Weights of a small image classifier: width 160, 72.0 epochs.
Rows from block 5, named by matrix and row number. Rows with one number belong to one neuron. Each number is 500 + 40 x the weight over its row's rms, rounded and kept within 0 to 999. All counts start at 0. Numbers have three digits each. After the name is the row's rms in percent of the matrix's.
# fc1: MLP up (model.blocks.5.mlp.fc1.weight, 960x160), inputs 80-159
# fc2: MLP down (model.blocks.5.mlp.fc2.weight, 160x960, transposed), outputs 80-159
fc1.921 106:545373542485547453466445518496514542487418422488487535527493573473510465483530478508506464568491482473511512475512473474573478468549501517424480483458453540536447491551458494508566489566514560520503483552508510522470517502518534525501526551
fc1.922 100:585513593527497529523501493509513491505514414502574522525494522472533479544532523491476440497577495541436476577477519525600504458439512514584510437486525545500503418475526477516563507505495459506430548519512387449551496433396529494475534451
fc1.923 099:483453581455490464482461483467492476571477545566497505510545507457476486540522523530475512534544504531483446466490477534541460526451546494549532489453519507481529606545496527489595486457511503542452490461512450448532521556514561560563589530
fc1.924 100:500545482517552483469417455496526454491462521537508481480522432430555497495484506434514546491437433403506525560528439531520485568462464507518533535451478517585415503524501489516474479571510490459609464533528442424424545486550571489552483564
fc1.925 106:556451537581442515578463438492511429496526473493466450469475469491505542524474457565539521488523450555486507493540466526542488480417449509503471454428451517527574537523523485477564490426509449507544505485439496526534471405478505509490473545
fc1.926 099:436430484523559426534489480553455441501415518457453515494493525460532530513561525467485449554475460476487532438487510522436487481477486482522390517427588528558465450543471466549602510506542516491539488491478546504422451500544525525480540436
fc1.927 100:497464492463470511494424498497538451512552437451529551532527511406534490493491528496523499425546497585404473441483458551505522496464538482543502527474481520551428475478480504536518491431572528463439501530472514387590466500468456532555467480
fc1.928 098:509510520465483499497547495471495537514508516526485556473493463510517459534423467528449496466481549519536556504559469553535495457521495493500500487425525529550537461518439536566561582483461518415576490486533498580482431534443502526447527398
fc1.929 107:550476532468502470508465417530485491555503477475540553494514472567471557408508600433537504542496469507517585513549492540540562518495460526533472478479553455528520485486471538501475536577531495560543559474513503483465550502478526454465414534
fc1.930 089:492586464527511537500527528540451536455496433555486533604577561466477509558480499529495452484523529532524481496433440585546588521494494391543445486468456485514473508487561538500470517462523471539536522517454456465509552543532543535482513528
fc1.931 102:467512519523467470541467485435503515531533448452519467521502491538476466580498512505467514563547532498532474471536509504505495474480490506473533516422415508432483596388494478448509506419489477525533475474484456460487505497429492514479556467
fc1.932 106:498481486543526506553556484534538489568418471514491460482459485529489454495502501502464512516583519452534570512469423511522522536555511535484465535449472529472508566449504539496495453489559489520519477528486455514496475498524539477562559457
fc1.933 092:451504479523497532562517527480495482574485506496518482467523494588483510529489516493488482515525466499469432560437410503636530485554479532499552470531487562449517485534503485522505430485469468515490505511499504525589556529495488459463566516
fc1.934 102:518414477501492523532459520532512490514527462498468529484551504455503488522528558459557461479529514452420502497500402508522509527559545560462489577461502534501459541477481484510493512486517432505446570419428442528510502528514515485474471494
fc1.935 096:523504544509486516501496527547504434532441483525471481511474519515453480478417461466455521470426452571545483454564472430511518498494426520507471468475486520491539591504457502469500477548472567418482445499495483467457506521403478502488465504
fc1.936 099:501513562530451516513509557525461560461454521432539532529473444509520480506480438401484567489460495470539456392568550515480581499504484530455485489519528481485490466490518456500461546439524545527538501486491561475530536536508451561527502488
fc1.937 095:524563515487456431544566438479569418492473475493511552535526554515472454477487574440551545546448518457474405469523458493532532489537505527545490468415502477508495534560471475489521435542539546504466485523517509595515537516458478511534573529
fc1.938 097:475429534478496494496509467466505533506444456502439534491626509512585451539520565522463528471500535515535509549452512506517445530445537516534493458517483497555545541491482517399557508532547470455481515459479513496468472494466518490494466422
fc1.939 099:395452556494500511478454503531517534510437507470454500447552489485569475471398535522547528529483539521510497551483538541497525491447480508480449525526588499441454530464519482521467464448562472486494473437434632473462504489557463456474436460
fc1.940 096:530514538541534515493545505423404437477415535492474485507504464551441464437507500451530514546470530495467417487486448425528531560529465495529503468506535463535490504547479518513505508461497533530569431492504492495563492552439478523470486485
fc1.941 097:459578581552541499537462507456551520404551469478505551451527539456478509417555464522520503460547529482490539519532534481497506510495501503471517599503486585546571483514482555540448516472579503582541516509437485573551484520503600445502513517
fc1.942 100:503402517436436527511534535417486494501510522507499559475501559497486594483425506462440522548498539571511490435473465595503449587557514511528521504451533510550460463517560542492516522442514450579545460545532489534538435444521484477542565458
fc1.943 097:517436480465549513536443492477502495507556476518449552557539548553549569427489448471467481591435530499532514507490524514478551438563566483560592525527524438516494522511529533477480514374552453522518453573524433482486478505588533495539590432
fc1.944 098:537514486579461482563506506530513538503546487498483535367526557470459486438451515484466470542431501515462481539460486527506557522577456539582510506439499482455485445496478453479502535539560497485504521504491512484508483474519540456533527446
fc1.945 098:520574442559534585551531533519480465439460490509484482513450505535435496540488494516466487571507560518535474556406492507614565527512458488546480443491536491511473511553402501555504566472550471520484560520534476469570515476503432507492554533
fc1.946 113:447559561497520517399542547506462519499505555544502538476513492430528515553434523447518507519441491484533443491462543555507494503409529441575443442482532504459499434445526492438473398493471507536484441566421501572517500492556486460488460555
fc1.947 101:497439467494524485449545468511570513573483441492505555524586490562480517443506517471506544458488528619541469465535483493489535520485577509488485498532484475523466552490514475502475438531504465524514551442509567551425466538442588433539567409
fc1.948 105:509543474458472580461452587605482496485488449549520567518515524566427470497449512519566488469451549454482532443550435513525606503533502536495528548434543534519475433517467470508488519473511481503538476554552517503534539523477526477447534449
fc1.949 114:575486451462545486425487559524574548513476411469551559489507514506443561447455539585459502464432521560521487533504525494493476552527596509500424460482463498456484484448524467482504461564521454517517544485480567497488497520469568477501429457
fc1.950 094:483544571507558529417467559549515559523502491504479470507550492538524493494502475517456519494521489508474473489422506464523414508483493482518488543495401491512483492536514524545472550515440452466516507510385532545469553455460480597461571497
fc1.951 099:536558523532520513424560493516558531516495441474479456524499545478433461503486527518538521478543455452430455447492408489470482506389547509537466451517525524462487478455516507501565470492459530490507525490498514491581448523505515537412525526
fc1.952 104:572526454531436479542508557448473458488524486543473458511479504524495573520473553511512572493460463527532563536463462520504475477523501455433489469481516566528499511525515514535579474446515519514445553478521509421548521462482420496445552485
fc1.953 093:490500524545489618547571581571455481534521469503486515495491494447393477581451496512458477469524495509519480459569517464556488480446518535522546479405457466480498511514517492596459540467421517536534419526518510476475424465486552556474473523
fc1.954 107:511480460534432500501585548536527507530506524522513578484553528457509501447466484483549476394483556484506471536539495556525570493531460493514552491485484489501511560535516467491537521429509504483493634444499477492408516467520491516439500506
fc1.955 097:506513495515451499540522625469451469425459513467615501438500543478446520495487540497485488532475544521469487451526469549477501523527556596550503482517521542537426556500500502444463481486479549475446481510506558564539525531489519543508422528
fc1.956 101:528448482479529538529535585533539542520539526508539486531511439535506549563386516533514498477506464561488501490407422407497469451474453505557540564478489530511543490495513512457500486532469487463490501438488503491471483550494486486478590463
fc1.957 092:531541546479508517457496537457515470517485521463491561504476512466496489483472500488496566611500440387523498505484499519484497513466470473510477528539513453508515559465489526487392561557447560498466421533467504529497481497540534501435463465
fc1.958 104:481500475509431467398455542519385485559552399478561496464520492567532551478491525492490445517523535443541552439537459431487517521524436519552483500553500475492441565544545550475507525542405488497515508553510527510536467494560502550482513441
fc1.959 104:512494548479517482551474446529575486516472477505465456484591471425547494495537564465531455494543478482534478490545475517527526423509559518480495483509563485506490510506478475581448513527489511453577486506442485498477513549511541459481493516
fc2.921 103:555572470486494518516439527526489469499506427526409495522490568495530466478497561498505477483459523425515457491487560531457532500460580492482514543524551461445517478588496462479553528461488497546544502439488588497558464560510497399488543546
fc2.922 105:473575450523473548500515520483507427575532542535427465470515516575422472492550604530439503486478490517471456538511518469431458532529424471528466519508466550482439492470483539445540501498513462527518510488529482547495506470526507399524438476
fc2.923 102:531514551457508456520532495478543523558480547463516524564581496477537519478516532533477518551506514499469509502422492475580458444445507447476414447547540543536410575472490602557537515503517529537509480475498484487549428457537572532474450540
fc2.924 104:518515467510460536566524466468406478487477543562563476490469542481500520504613485556435539522534539525459507523420509455529525527442488496445536418484459517491469556520542460496492471489458530502512500542542498548476411507568466497404476503
fc2.925 110:506422461557529498477410474541454407524579509482477501507442480568557458530487455516439539499429564469452452495447530472480492426485463504578528477482492502549469450482494533426519479443597503421480554451500492516528460511517484496467460438
fc2.926 104:477560514523520558566473454513531495540502527465483487551522495571535503498525531560521551474533503482467461504504557456509551527498534500483594542540523592448530563511445450530547490474569539467470469435540518535541494459516407464559495527
fc2.927 106:513568558531517488526467430520463498385518430556479475535526482554519516497510480433481480505467485509440461433472521506484553471520503532448505562417497572488477496507533457479422467507441446486462469475428563456507484497556430460388440534
fc2.928 097:516405479500547529555464504502386557471475515506537521519473468437584512535483468499574479510506516443541531539487551529453490505453508495471537533517460472467463497537524547532566456496539567512531540490486458513494482569471533496461462549
fc2.929 108:554493529486424590512506437568488543480552517440506611580441485511468511500536527523488457493454447503530550452516527502415530502552534546528564532551517526443599506469507477530458501536491505481473510493548518489454554488568402459463518539
fc2.930 093:536527471533529538466527491458502454515551445485491479563554491487510437452547591572469468464469531439487490458476493563442525490494448498489486525497525502513552503474546487435434438525549535468541539428479459471520481407488401512505597517
fc2.931 091:470505510499527509533489561449502525507523484603487523527491518513533557489479480473497443511505580519517535475491482585531469506540500523436490531495570552495530498576511570556504417460398553558463459444485441466488514457485534451447455569
fc2.932 101:499523552504558543540462434497494509471535499512545481428471538559524488496470448456495532518487531517524481461452553507501412476465524477474496532584531570531519468479555511559514501495442521571499488506515443505576484447471518498530422522
fc2.933 103:491460468453544495537475479490475498490563501496479491583523464509494542493552536464504433476474504477476434430503493571507490453424482530461545490579460477456561534498510535493504499523542492532443495439457577549617528448551416536511486521
fc2.934 107:535505569485476552532422503450439494492481400479504478473510489496556504433538545462488453535408563454435466495579472485481539430582463515437475563487533572448506558444535485444529522513475504552502467480460539505518521520468424472508518562
fc2.935 100:556550583488501513466537533469497372481475514561506463523495477462513447510473476443558501487534498489493505505510495558536456467523516455464475492540503524497552512436514594520486499558437558526419541479471467539435442558502504440506486460
fc2.936 095:423492476486557555556457518457475464521522552523474525437508562529532482407497585491509539481478487528470466487409452474516467485507494562494533548466513526525483479477429508487571471531434467490514597475522468501550488430452499503550509515
fc2.937 089:511529476439492499451470512508472494550498485519527480489484499465530475467627445548463562491511434450510417544467448505470453498550530460458488526544492455518526498550489525520547423465511559519549481546585463491488581563516496556557438506
fc2.938 101:504529456518526518468477464561487488465456470523432477545473468498461541518576485564545533488430478562461510537471514448553506500435515428389420532498525466398538504449484505508474556440520567487537543583532520506556520517534428427534544548
fc2.939 104:540491475414525480539448482446469473535528526517511540498531544555516507528513476572448513527461500515492424509496520533408541553516477509525422474509463544480532495551428534538464469474515462429483521520530469473488576423526481500515450489
fc2.940 093:466520466472448414443519459495457548517535504501507457522524528495553471438492493496560500483566442565495534524549502522482506507574548501494518412477483496455545537568509511452475490501450553515475530484486449528517543525488568555491449537
fc2.941 097:450514461502509482533515537507560525535587549494454447487506501528517455452485557503520512548508492498459528470559499623515562528499481470455473550459540516511481483488482509471508432518394579519551482501423503487474532517561568556467466510
fc2.942 106:473491488494512566584430427472529552493494443551578547479490538522579530492520517533471427598513491529468497476509561516429499560493435467556499542543513550481515515475435522490526407524458483558469525507530515481474387484501496525525506524
fc2.943 104:542471469536513506509426517522543520561469431501536567538526519496502496508533420537510510568536568480528525535461488527513511534539520455546466466495560552491468526502486504476538495512439553472455483463444462443558496487568429491433508513
fc2.944 103:610487503531524569501448482498429496483516446533522484507501522483516489445529483464503551511554483559536552523477471488482517539514504497488439561511535476533479435527589550558507425556439480478474536465456460496460522482498537408518480543
fc2.945 095:562517369466434539504530446500524486510544533554459450510576514444452472450529519490490460471472521468536469488452531528446532488464529519481450509500457533443505520497591435467436489513465590515488508502507484563561505502507515502502477560
fc2.946 110:451506500468565469499477522486497526468511531528527517456453396518558451475542463464518557493443487522556538533433463496484511495537527478498514462478511481500511482532456499474513481453454576481546510490470454513501517499433425535534493499
fc2.947 107:512511452497476460511442458481458572399527465553514479499525523473490602559499520562468533500529504513468454514542524529492535459508509431571493447516543496414478440439521447496469510461558472491455565487528485463532542500519431523478431504
fc2.948 103:473530452413515520470460512437551489505525484591505460453520562544490520503502522515551508510473472541582501453504454512507477537525465523562544471465532548423493420510474478481484535521518491475503508444520460560493436445520448548541439563
fc2.949 119:437472513462494458473443428559532493456428503439493456472536477449532555516492458566591444448556554474487529566493453567493536565507498511487546477493480467466502490442505481498490516490564467571529537463563449420517522485490457503469514560
fc2.950 099:493505484456479548514444503514503505501523485527488469496479452556524408461559451457474464499471524534547480553443529457492501562553542523533485512515492548527528470552513422478524516493442521537471457456461518504562461512529495444483528568
fc2.951 103:539512520483530455467516448498570434436571505451432559506489466487467515497510459461509444481444548532497439579463472509478519472541455463488541488508525499499546522439500408554527449487474511483479497488462517510482488560525567485527479460
fc2.952 111:511509552498464517552429529572486470502489449475479448525468500488415545426477489579512425519530466498491505490446537567472462449525477538504564537570533480463440548490511501569450467484511478545503501428497494531532432488471482505480621548
fc2.953 095:448492538461484543516471506525513492559496473544491472508527487539560514550424550473497522523437539510530496489424501550460523474573440528447442486497542601478585498478526458532503554437450531507510500509541476494514554424532465463522429542
fc2.954 116:510444474564554461470459507497467537499437528407549515468549522526533477485513487502556495421474553588499455577545425516523535510503479490508484444436525508415482499484501464567497534473499430538488503528469587458515521465500566455532486411
fc2.955 097:487510495516553471509543487461475530534533519518505501543467440487475505579498516480470524497490538519460492499400439521464518495525491492429487565491434480490539484515458502452572431541540493500475537499578471556466535512603486526482491444
fc2.956 107:485515508536519513494514467479571495487453525520501534491418487503515535534569514487482531507508536527511512533504507505472612533559508545507466474493486541488537468460482474565505516458506505477503507464491513545503454542501402478470537532
fc2.957 098:477528507513471556472467481455519547469535522560449497454476449530561461483568532506480436542541474534593499524467496493559433527491493461509518582556472462513514522434518554528531555549520486471489458435621510444479492521551476437510455544
fc2.958 109:474499466490468581519492498498516458542539472479494454466563418586493520551456499509530462587456465450537449528496505455451507536489499474507495579540544529428528534492530470528480426538516415581493512523450484486475501525474522500535559540
fc2.959 108:572445515565528495531434462491476494534453468534543525580526572510527485462475574528473469421483517483496473526441562415500547466533566482547504458557556459470502485510579490518418467490463488496518535457523490471487469477570482484523543563