Weights of a small image classifier.
Model: 5.6M parameters, 32-pixel images, arch vit, norm rmsnorm, activation relu, patch size [2, 2], layers 14.
Training: soap at rate 0.0019, 14600 steps, batches of 192, held-out accuracy 51%.
Data: trained on photos of plants, animals and fungi (iNaturalist), 38949 training examples, 72.0 epochs.
Rows from block 6 of a small image classifier, named by matrix and row number. Rows with one number belong to one neuron. Each number is 500 + 40 x the weight over its row's rms, rounded and kept within 0 to 999. All counts start at 0. Numbers have three digits each. After the name is the row's rms in percent of the matrix's.
After each neuron's rows are labels from the 100 images, of 14976, where the neuron reaches its highest value: "colour at peak" is the nearest of a few named colours to the mean colour under the peak; "top examples" is what is common among them. Only what is clearly more common there than usual is listed. The data: photos of plants, animals and fungi (iNaturalist). In brackets: how many of the 100, against the usual share in percent.
# fc1: MLP up (model.blocks.6.mlp.fc1.weight, 960x160), inputs 40-79
# fc2: MLP down (model.blocks.6.mlp.fc2.weight, 160x960, transposed), outputs 40-79

fc1.357 100:459503519498443470516481436488484480506538464543541510466488536538465540409466435450525509506436485501506503533458456550
fc2.357 103:483476494517511528572468474520481489511471478514428483578500529502428423459523538530451528516401473489538496479479521507
colour at peak: grey (77 vs 46.2)
top examples: class Aves (84 vs 55)

fc1.104 102:511516458449503513511504441480488429461516541521470427465504399531507504536529425534487481469542549532490470512450494542
fc2.104 095:450490506471491414503507431540475565544477543502560508459520486508495529535516453517467428531501514520462551538454440456
colour at peak: black (42 vs 4.9)
top examples: class Aves (83 vs 55)

fc1.751 095:567444583533573537441507478493480523473543482468539464461476533547481516504552469536510501460515493569513444520442489509
fc2.751 104:460506522515510534561520549512520479459509472602458533511501528527518552546505549468508457536527521437489549461559577477
colour at peak: green (31 vs 2.3)
top examples: kingdom Plantae (49 vs 7.3); phylum Tracheophyta (49 vs 7.3); class Magnoliopsida (37 vs 5.6)

fc1.538 096:478502554512548476501498497548579440440508538511524596518476534509540483520489492497531467546504630498520504553500494484
fc2.538 111:527530464466494444561548508431415506539469482484451561483405518551483521486472459540499447515547541545460579519537478462
colour at peak: white (36 vs 6.7); pink (27 vs 11)
top examples: phylum Arthropoda (70 vs 30.9); class Insecta (62 vs 29.2)

fc1.115 101:421562481487463478542453505419541487548514467579457596433555544452501527474548499485501518512467587517532463539446475476
fc2.115 100:523489489531541480474503545594529488470475514512526401526518570532559585508529466565486500491472548504553463543467583507
colour at peak: grey (76 vs 46.2)
top examples: order Anseriformes (41 vs 5.5); family: Anatidae (41 vs 5.5)

fc1.129 102:519539585525447545505455557502553442462503440466528445505455435501512479512485552387511523531553514483541504487545466511
fc2.129 105:510488553514547458539543462466538539495463482475491477553490530455491476528488471515500527483505453468457490461486633435
colour at peak: white (46 vs 6.7)
top examples: class Aves (83 vs 55); order Passeriformes (51 vs 24.9)

fc1.639 102:450482502487472528461436501560438424448456548480461577493470442550522450433484491553575458488519457547507442471527497462
fc2.639 097:477540464507471382534461540492531417503418506481512516537449509432435501557492455495558458525518440460471513507552473496
colour at peak: grey (80 vs 46.2)
top examples: phylum Chordata (95 vs 60.8); class Aves (89 vs 55); order Anseriformes (38 vs 5.5); family: Anatidae (38 vs 5.5)

fc1.142 096:503483495499585506480534570539490493480517568505419499401533452504450510442497482543478445545447472488439514448467433490
fc2.142 096:527559513471544464412505503530544488462471548423506466454484530524525442551476467474508441598496470484457469555516469458
colour at peak: green (43 vs 2.3)
top examples: kingdom Plantae (63 vs 7.3); phylum Tracheophyta (63 vs 7.3); class Magnoliopsida (55 vs 5.6)

fc1.493 110:449531524511413444417532458522507464474453487458450440553476514511531453480549512493535498502512550470429537442484411537
fc2.493 105:526414518423477558498474507554526495499434474515555440494578517564499493494552512482540475532478555499572488505484561563
colour at peak: cyan (29 vs 2.7)
top examples: order Passeriformes (64 vs 24.9)

fc1.288 094:509435470544487505468532510447476534440482484520493454503508422532484517353485482471519533454488491498515477553463451546
fc2.288 091:457471502458562485525437498491447472567468517474442475521504506555491511414505512474492563471502472525437485516445514516
colour at peak: pink (28 vs 11)
top examples: phylum Chordata (96 vs 60.8); class Aves (93 vs 55); order Anseriformes (45 vs 5.5); family: Anatidae (45 vs 5.5)

fc1.8 097:530536528539531428542459476551505538530520568523499492566531453529555444516560449462430570543540486510532519506440453536
fc2.8 110:459515580475485528513539454474448500629525499517556490541545507448525454460495489541495556482421438520475511469509494450
colour at peak: white (42 vs 6.7)
top examples: phylum Arthropoda (64 vs 30.9); class Insecta (59 vs 29.2)

fc1.652 102:470505488510513510520502477509517508514486493508527530527538561464503526430526466470457511450526516459534453497460518498
fc2.652 107:468461565477466514513487522578501520421513441545493457485523527444524583546498503460473521465540464451487526401504557462
colour at peak: white (56 vs 6.7); pink (39 vs 11)
top examples: order Lepidoptera (31 vs 13.7)

fc1.343 113:489508533440492503426536529462567524529542478503459566521510511392492490489373452521467501448470551453455551506492541493
fc2.343 104:528465454441462457594471522494454547504513476520483549465478471483565517574575474522488543489489475471515519566488491523
colour at peak: white (73 vs 6.7)
top examples: phylum Arthropoda (75 vs 30.9); class Insecta (68 vs 29.2)

fc1.504 098:479550481500523513447472485445539591471511529534460521448494557493554443405508507486506475503464520515504452467498445503
fc2.504 099:458455473504511461567460508540580518513520553503523567433485484462509527548490529514495515470542502497519433487453461525
colour at peak: brown (61 vs 24.2)
top examples: kingdom Plantae (45 vs 7.3); phylum Tracheophyta (45 vs 7.3); class Magnoliopsida (39 vs 5.6)

fc1.702 094:551423566504529491442508441437545461568482572496521511593535472453426455533496502486551495482558495409527600446492518461
fc2.702 100:513501525516452440485508407518547565523511415440502522488450452516497494525504463535550512445485512524475473517578507543
colour at peak: white (31 vs 6.7)
top examples: phylum Arthropoda (62 vs 30.9)

fc1.760 090:451505514482544518492512537519424487500581466504452524527562496504554496599474441441558507548535540457542523543460520548
fc2.760 084:514506491478519442455466488500510523479488530512444479446529498516548486543546521522527491587526507498483549543507510544
colour at peak: brown (53 vs 24.2)
top examples: phylum Arthropoda (64 vs 30.9); class Insecta (60 vs 29.2); order Lepidoptera (32 vs 13.7)

fc1.459 090:500531559498473552451577501529428515486543447549484480467574500427542528506539451470586509476450483481452514560525494491
fc2.459 092:460479442483506504487487499463531459517510431527485548481501470472490489496442574479493519538514410512500515434523445559
colour at peak: orange (35 vs 0.5)
top examples: phylum Arthropoda (76 vs 30.9); class Insecta (70 vs 29.2); order Lepidoptera (34 vs 13.7)

fc1.673 116:563462546469521541470535575434524450525497487538517554547484516603532507527459459538500443385528431504485480485464472536
fc2.673 114:466471506506484465594521574445543465459441564550519494541405528479529512414537442433457484480503470503377530519505411485
colour at peak: white (26 vs 6.7)
top examples: class Aves (85 vs 55)

fc1.63 100:434438497468513452529494478475493474575538523482509492532554495517461412509510498498452457474521500471495473502488522489
fc2.63 101:510476464483535476469504535507536499570483471427547548445433526481529460451456482481489512572493566496491469554475527484
colour at peak: white (56 vs 6.7)
top examples: phylum Tracheophyta (32 vs 7.3); kingdom Plantae (32 vs 7.3)

fc1.192 098:459566461555579527531558509417482438457534417487569512470471427500499520408449511531474515447515575508507498508529459419
fc2.192 089:462464473517525455525548473447564572513547511528478477503480522476470566419514539506481463490491517452491492472530573590
colour at peak: white (79 vs 6.7)
top examples: class Aves (86 vs 55); order Passeriformes (52 vs 24.9)

fc1.518 093:511501475516405480445505547468536464457517511565500513567588503491508491470537540495465492452506483484490541564513460557
fc2.518 099:477417513533408460470484524473508475460473445463574459522540519504482513507576516554527532491483432534581484552479441557
colour at peak: brown (52 vs 24.2); black (33 vs 4.9)
top examples: class Mammalia (34 vs 3.5); order Carnivora (27 vs 1)

fc1.558 095:527449502489521464496499512465499491507463549475464481414486408557509515502463548444493490464478495530520469475543526488
fc2.558 105:520481493499584509552475489547550532595493494508489515412534505513507536525584549566497516509529407574550478500558483566
colour at peak: white (43 vs 6.7)
top examples: kingdom Plantae (62 vs 7.3); phylum Tracheophyta (62 vs 7.3); class Magnoliopsida (36 vs 5.6); class Liliopsida (26 vs 0.9)

fc1.136 092:491486481473602488550545482476511551569498465504454534577485522537494437542495423515488486538518485481429476538522572559
fc2.136 096:531512548487546481517405460531572534507500497517452502476522521439534518530503381505512469572458502493485481436477513530
colour at peak: green (28 vs 2.3)
top examples: phylum Tracheophyta (25 vs 7.3); kingdom Plantae (25 vs 7.3)

fc1.575 096:420541501514549484498549534502443512582516515490460550522504475443481476502542408531435513473455465483514457483516487474
fc2.575 097:477446471520498510451495502521536472485569495486545480498531539500483446446478482516506453556495536406484443557474467499
colour at peak: green (31 vs 2.3)
top examples: kingdom Plantae (29 vs 7.3); phylum Tracheophyta (29 vs 7.3); class Magnoliopsida (26 vs 5.6); order Coleoptera (25 vs 3.2)

fc1.246 093:402551477521536498458546494518520458476567499467464501525496487476494526465578522481474529454498493509509447527519499494
fc2.246 093:483547515504557555472494534499504498466521520513517518498539581441457507501561474431522538477554505503481527458495534509
colour at peak: brown (50 vs 24.2)
top examples: kingdom Plantae (40 vs 7.3); phylum Tracheophyta (40 vs 7.3); class Magnoliopsida (33 vs 5.6)

fc1.741 104:582434580500516497421489469449554532426507560524446500498487596533476504560512513515512530528535517521555477553559470525
fc2.741 098:512584481555431537545511564541487427459432542506451565487505492474466517512537522482561536544501494458514491521491466567
colour at peak: black (34 vs 4.9)
top examples: phylum Tracheophyta (34 vs 7.3); kingdom Plantae (34 vs 7.3)

fc1.89 101:554475528557428507499483492422549506503497463513509477459531549505470519441456452550559485505474481506451450492460478498
fc2.89 103:484486526456494473526460460494432486481430494518481444510537609486430501423534502478459517495448481454478484449531420568
colour at peak: grey (79 vs 46.2)
top examples: order Anseriformes (28 vs 5.5); family: Anatidae (28 vs 5.5)

fc1.351 107:522419547484433537483517460536522471475513474354484425512534432511487530479555535475485540456518619509444509479462487491
fc2.351 114:537492483525449559547473499525490528505449480469474453426553491588469442471570543502518459488486570508512523475564573503
colour at peak: cyan (28 vs 2.7)
top examples: phylum Chordata (92 vs 60.8); class Aves (90 vs 55)

fc1.122 094:447478483513510515407541488549502526461490514502488565561476507493416434379503531552519449492521517506510562493468478553
fc2.122 094:494454457505543546560539422520525466468489511551484475491501533534478492479573529461481482513508533536494498479576521487
colour at peak: brown (81 vs 24.2)
top examples: phylum Arthropoda (70 vs 30.9); class Insecta (68 vs 29.2)

fc1.101 090:429509488504556531500463572508459495519572490516503517456534476442455464470505480469490520510569467477457450419490465555
fc2.101 096:465482474490524455439514467491570454392444528444533519467511536523558457591529494525497507525511503459496436476515528528
colour at peak: green (67 vs 2.3)
top examples: phylum Tracheophyta (74 vs 7.3); kingdom Plantae (74 vs 7.3); class Magnoliopsida (73 vs 5.6); order: Asterales (26 vs 1.1)

fc1.371 099:455501523535481508535538512465430450478452414544525490501537484615446535449470460537507442483458514538523477514517516487
fc2.371 096:534513559515500460438512492446475514534502467481527531482501447554494518473487563455500482474514533551455522535511523612
colour at peak: pink (38 vs 11)
top examples: class Aves (86 vs 55)

fc1.739 091:459517503512484517519488496523459408459516547496444537476524519456514523454467462511475497487511519496552520512552486452
fc2.739 098:504493532456471465502523597466542424479502628491550494531447529537466543469478506499496522494578550510432507531476528469
colour at peak: white (45 vs 6.7)
top examples: phylum Arthropoda (78 vs 30.9); class Insecta (74 vs 29.2); order Coleoptera (37 vs 3.2); family: Coccinellidae (27 vs 1.7)

fc1.441 103:464516463499499463479539521527472405461582405497433545553554478514535500500440515537510559500462420499511463554563460490
fc2.441 105:451550515539463476480449483510512503436505579515492451519453406544530540461440487490583591514467460503493472506508483510
colour at peak: pink (32 vs 11)
top examples: class Aves (86 vs 55)

fc1.322 107:551504464478402493522517490412573525488492497473471494544538459464556447502497483500537522454478494465521491441518453496
fc2.322 098:492503496516532554501414500499525606426467486526332520529493428523508483480441505508520542550547528469525539447465493537
colour at peak: black (65 vs 4.9)
top examples: class Insecta (65 vs 29.2); phylum Arthropoda (65 vs 30.9); order Lepidoptera (32 vs 13.7)

fc1.732 086:439534530557529489441497510489508578519526508484503505450525459537486482496501441483593492428517550505531416492462505499
fc2.732 088:436477508544452484534457468467519516490559497572502535517473571506492445454477511475492476494505465473490507554496479505
colour at peak: brown (63 vs 24.2)
top examples: phylum Arthropoda (86 vs 30.9); class Insecta (85 vs 29.2); order Coleoptera (53 vs 3.2); family: Coccinellidae (49 vs 1.7)

fc1.749 095:462456531493548453511520407544458548481487557437534550482463500508501507543524490471480473547497585489465494454460452539
fc2.749 096:509498454506495445535508515564579507584485473497579505468504512556531505471496421553521408536515569500407592498518515534
colour at peak: black (26 vs 4.9)
top examples: phylum Tracheophyta (28 vs 7.3); kingdom Plantae (28 vs 7.3)

fc1.541 099:497511492477519521451541558565428468501470508428590502483487433511573490483491512433482559555578488482480516507436452507
fc2.541 095:488466429492476481471505502549501470519501464534543472472463497524503489467453521468525424495524440479560467542517495534
colour at peak: pink (30 vs 11)
top examples: order Lepidoptera (35 vs 13.7)

fc1.420 091:543501502430534472520511430572603532503528528495512566517549520479502457464603527525500522505467469460471447457543471549
fc2.420 097:488535461470518527475460480528449447515416519531484545521429491508492459566527528431503491503528558595549475424526476487
colour at peak: brown (65 vs 24.2)
top examples: kingdom Plantae (46 vs 7.3); phylum Tracheophyta (46 vs 7.3); class Magnoliopsida (36 vs 5.6)

fc1.742 103:461508570488526478462452537463544543490520518510491603528495502469512514557400572496434474505460535509507532519499577468
fc2.742 099:511512496472457463556466526497473582453478504445443485493516556503587578587532500516472489487463468493503537517442548518
colour at peak: pink (34 vs 11)
top examples: phylum Arthropoda (72 vs 30.9)

fc1.237 105:463519435602435502528491503437509475476520484473451482455483413518520439495516479502527541410509533509492492505570498416
fc2.237 112:499483443470489481483548491493569544525497430480488513499510455475481533479395536542504526496495512540510526461567485419
colour at peak: brown (51 vs 24.2)
top examples: phylum Arthropoda (66 vs 30.9); class Insecta (64 vs 29.2)

fc1.756 105:551464559537525461562501516517562494498590541450532536461521523491474550510451560485490447421510465520500514517442486441
fc2.756 094:472537559544548502472513541459492505502509530504469454367445457523474462465456510505431508509520537516508540478513533484
colour at peak: white (26 vs 6.7)
top examples: phylum Arthropoda (66 vs 30.9); class Insecta (65 vs 29.2)

fc1.92 094:498518506505551506528519471445535519474612491512515561516470443505480485437493506535505479495476542511522514460533551537
fc2.92 102:443406487450530562557485532506533546500478477516558493474494577511486460553604497529456555479484501470448501499514568481
colour at peak: white (44 vs 6.7)
top examples: phylum Tracheophyta (27 vs 7.3); kingdom Plantae (27 vs 7.3)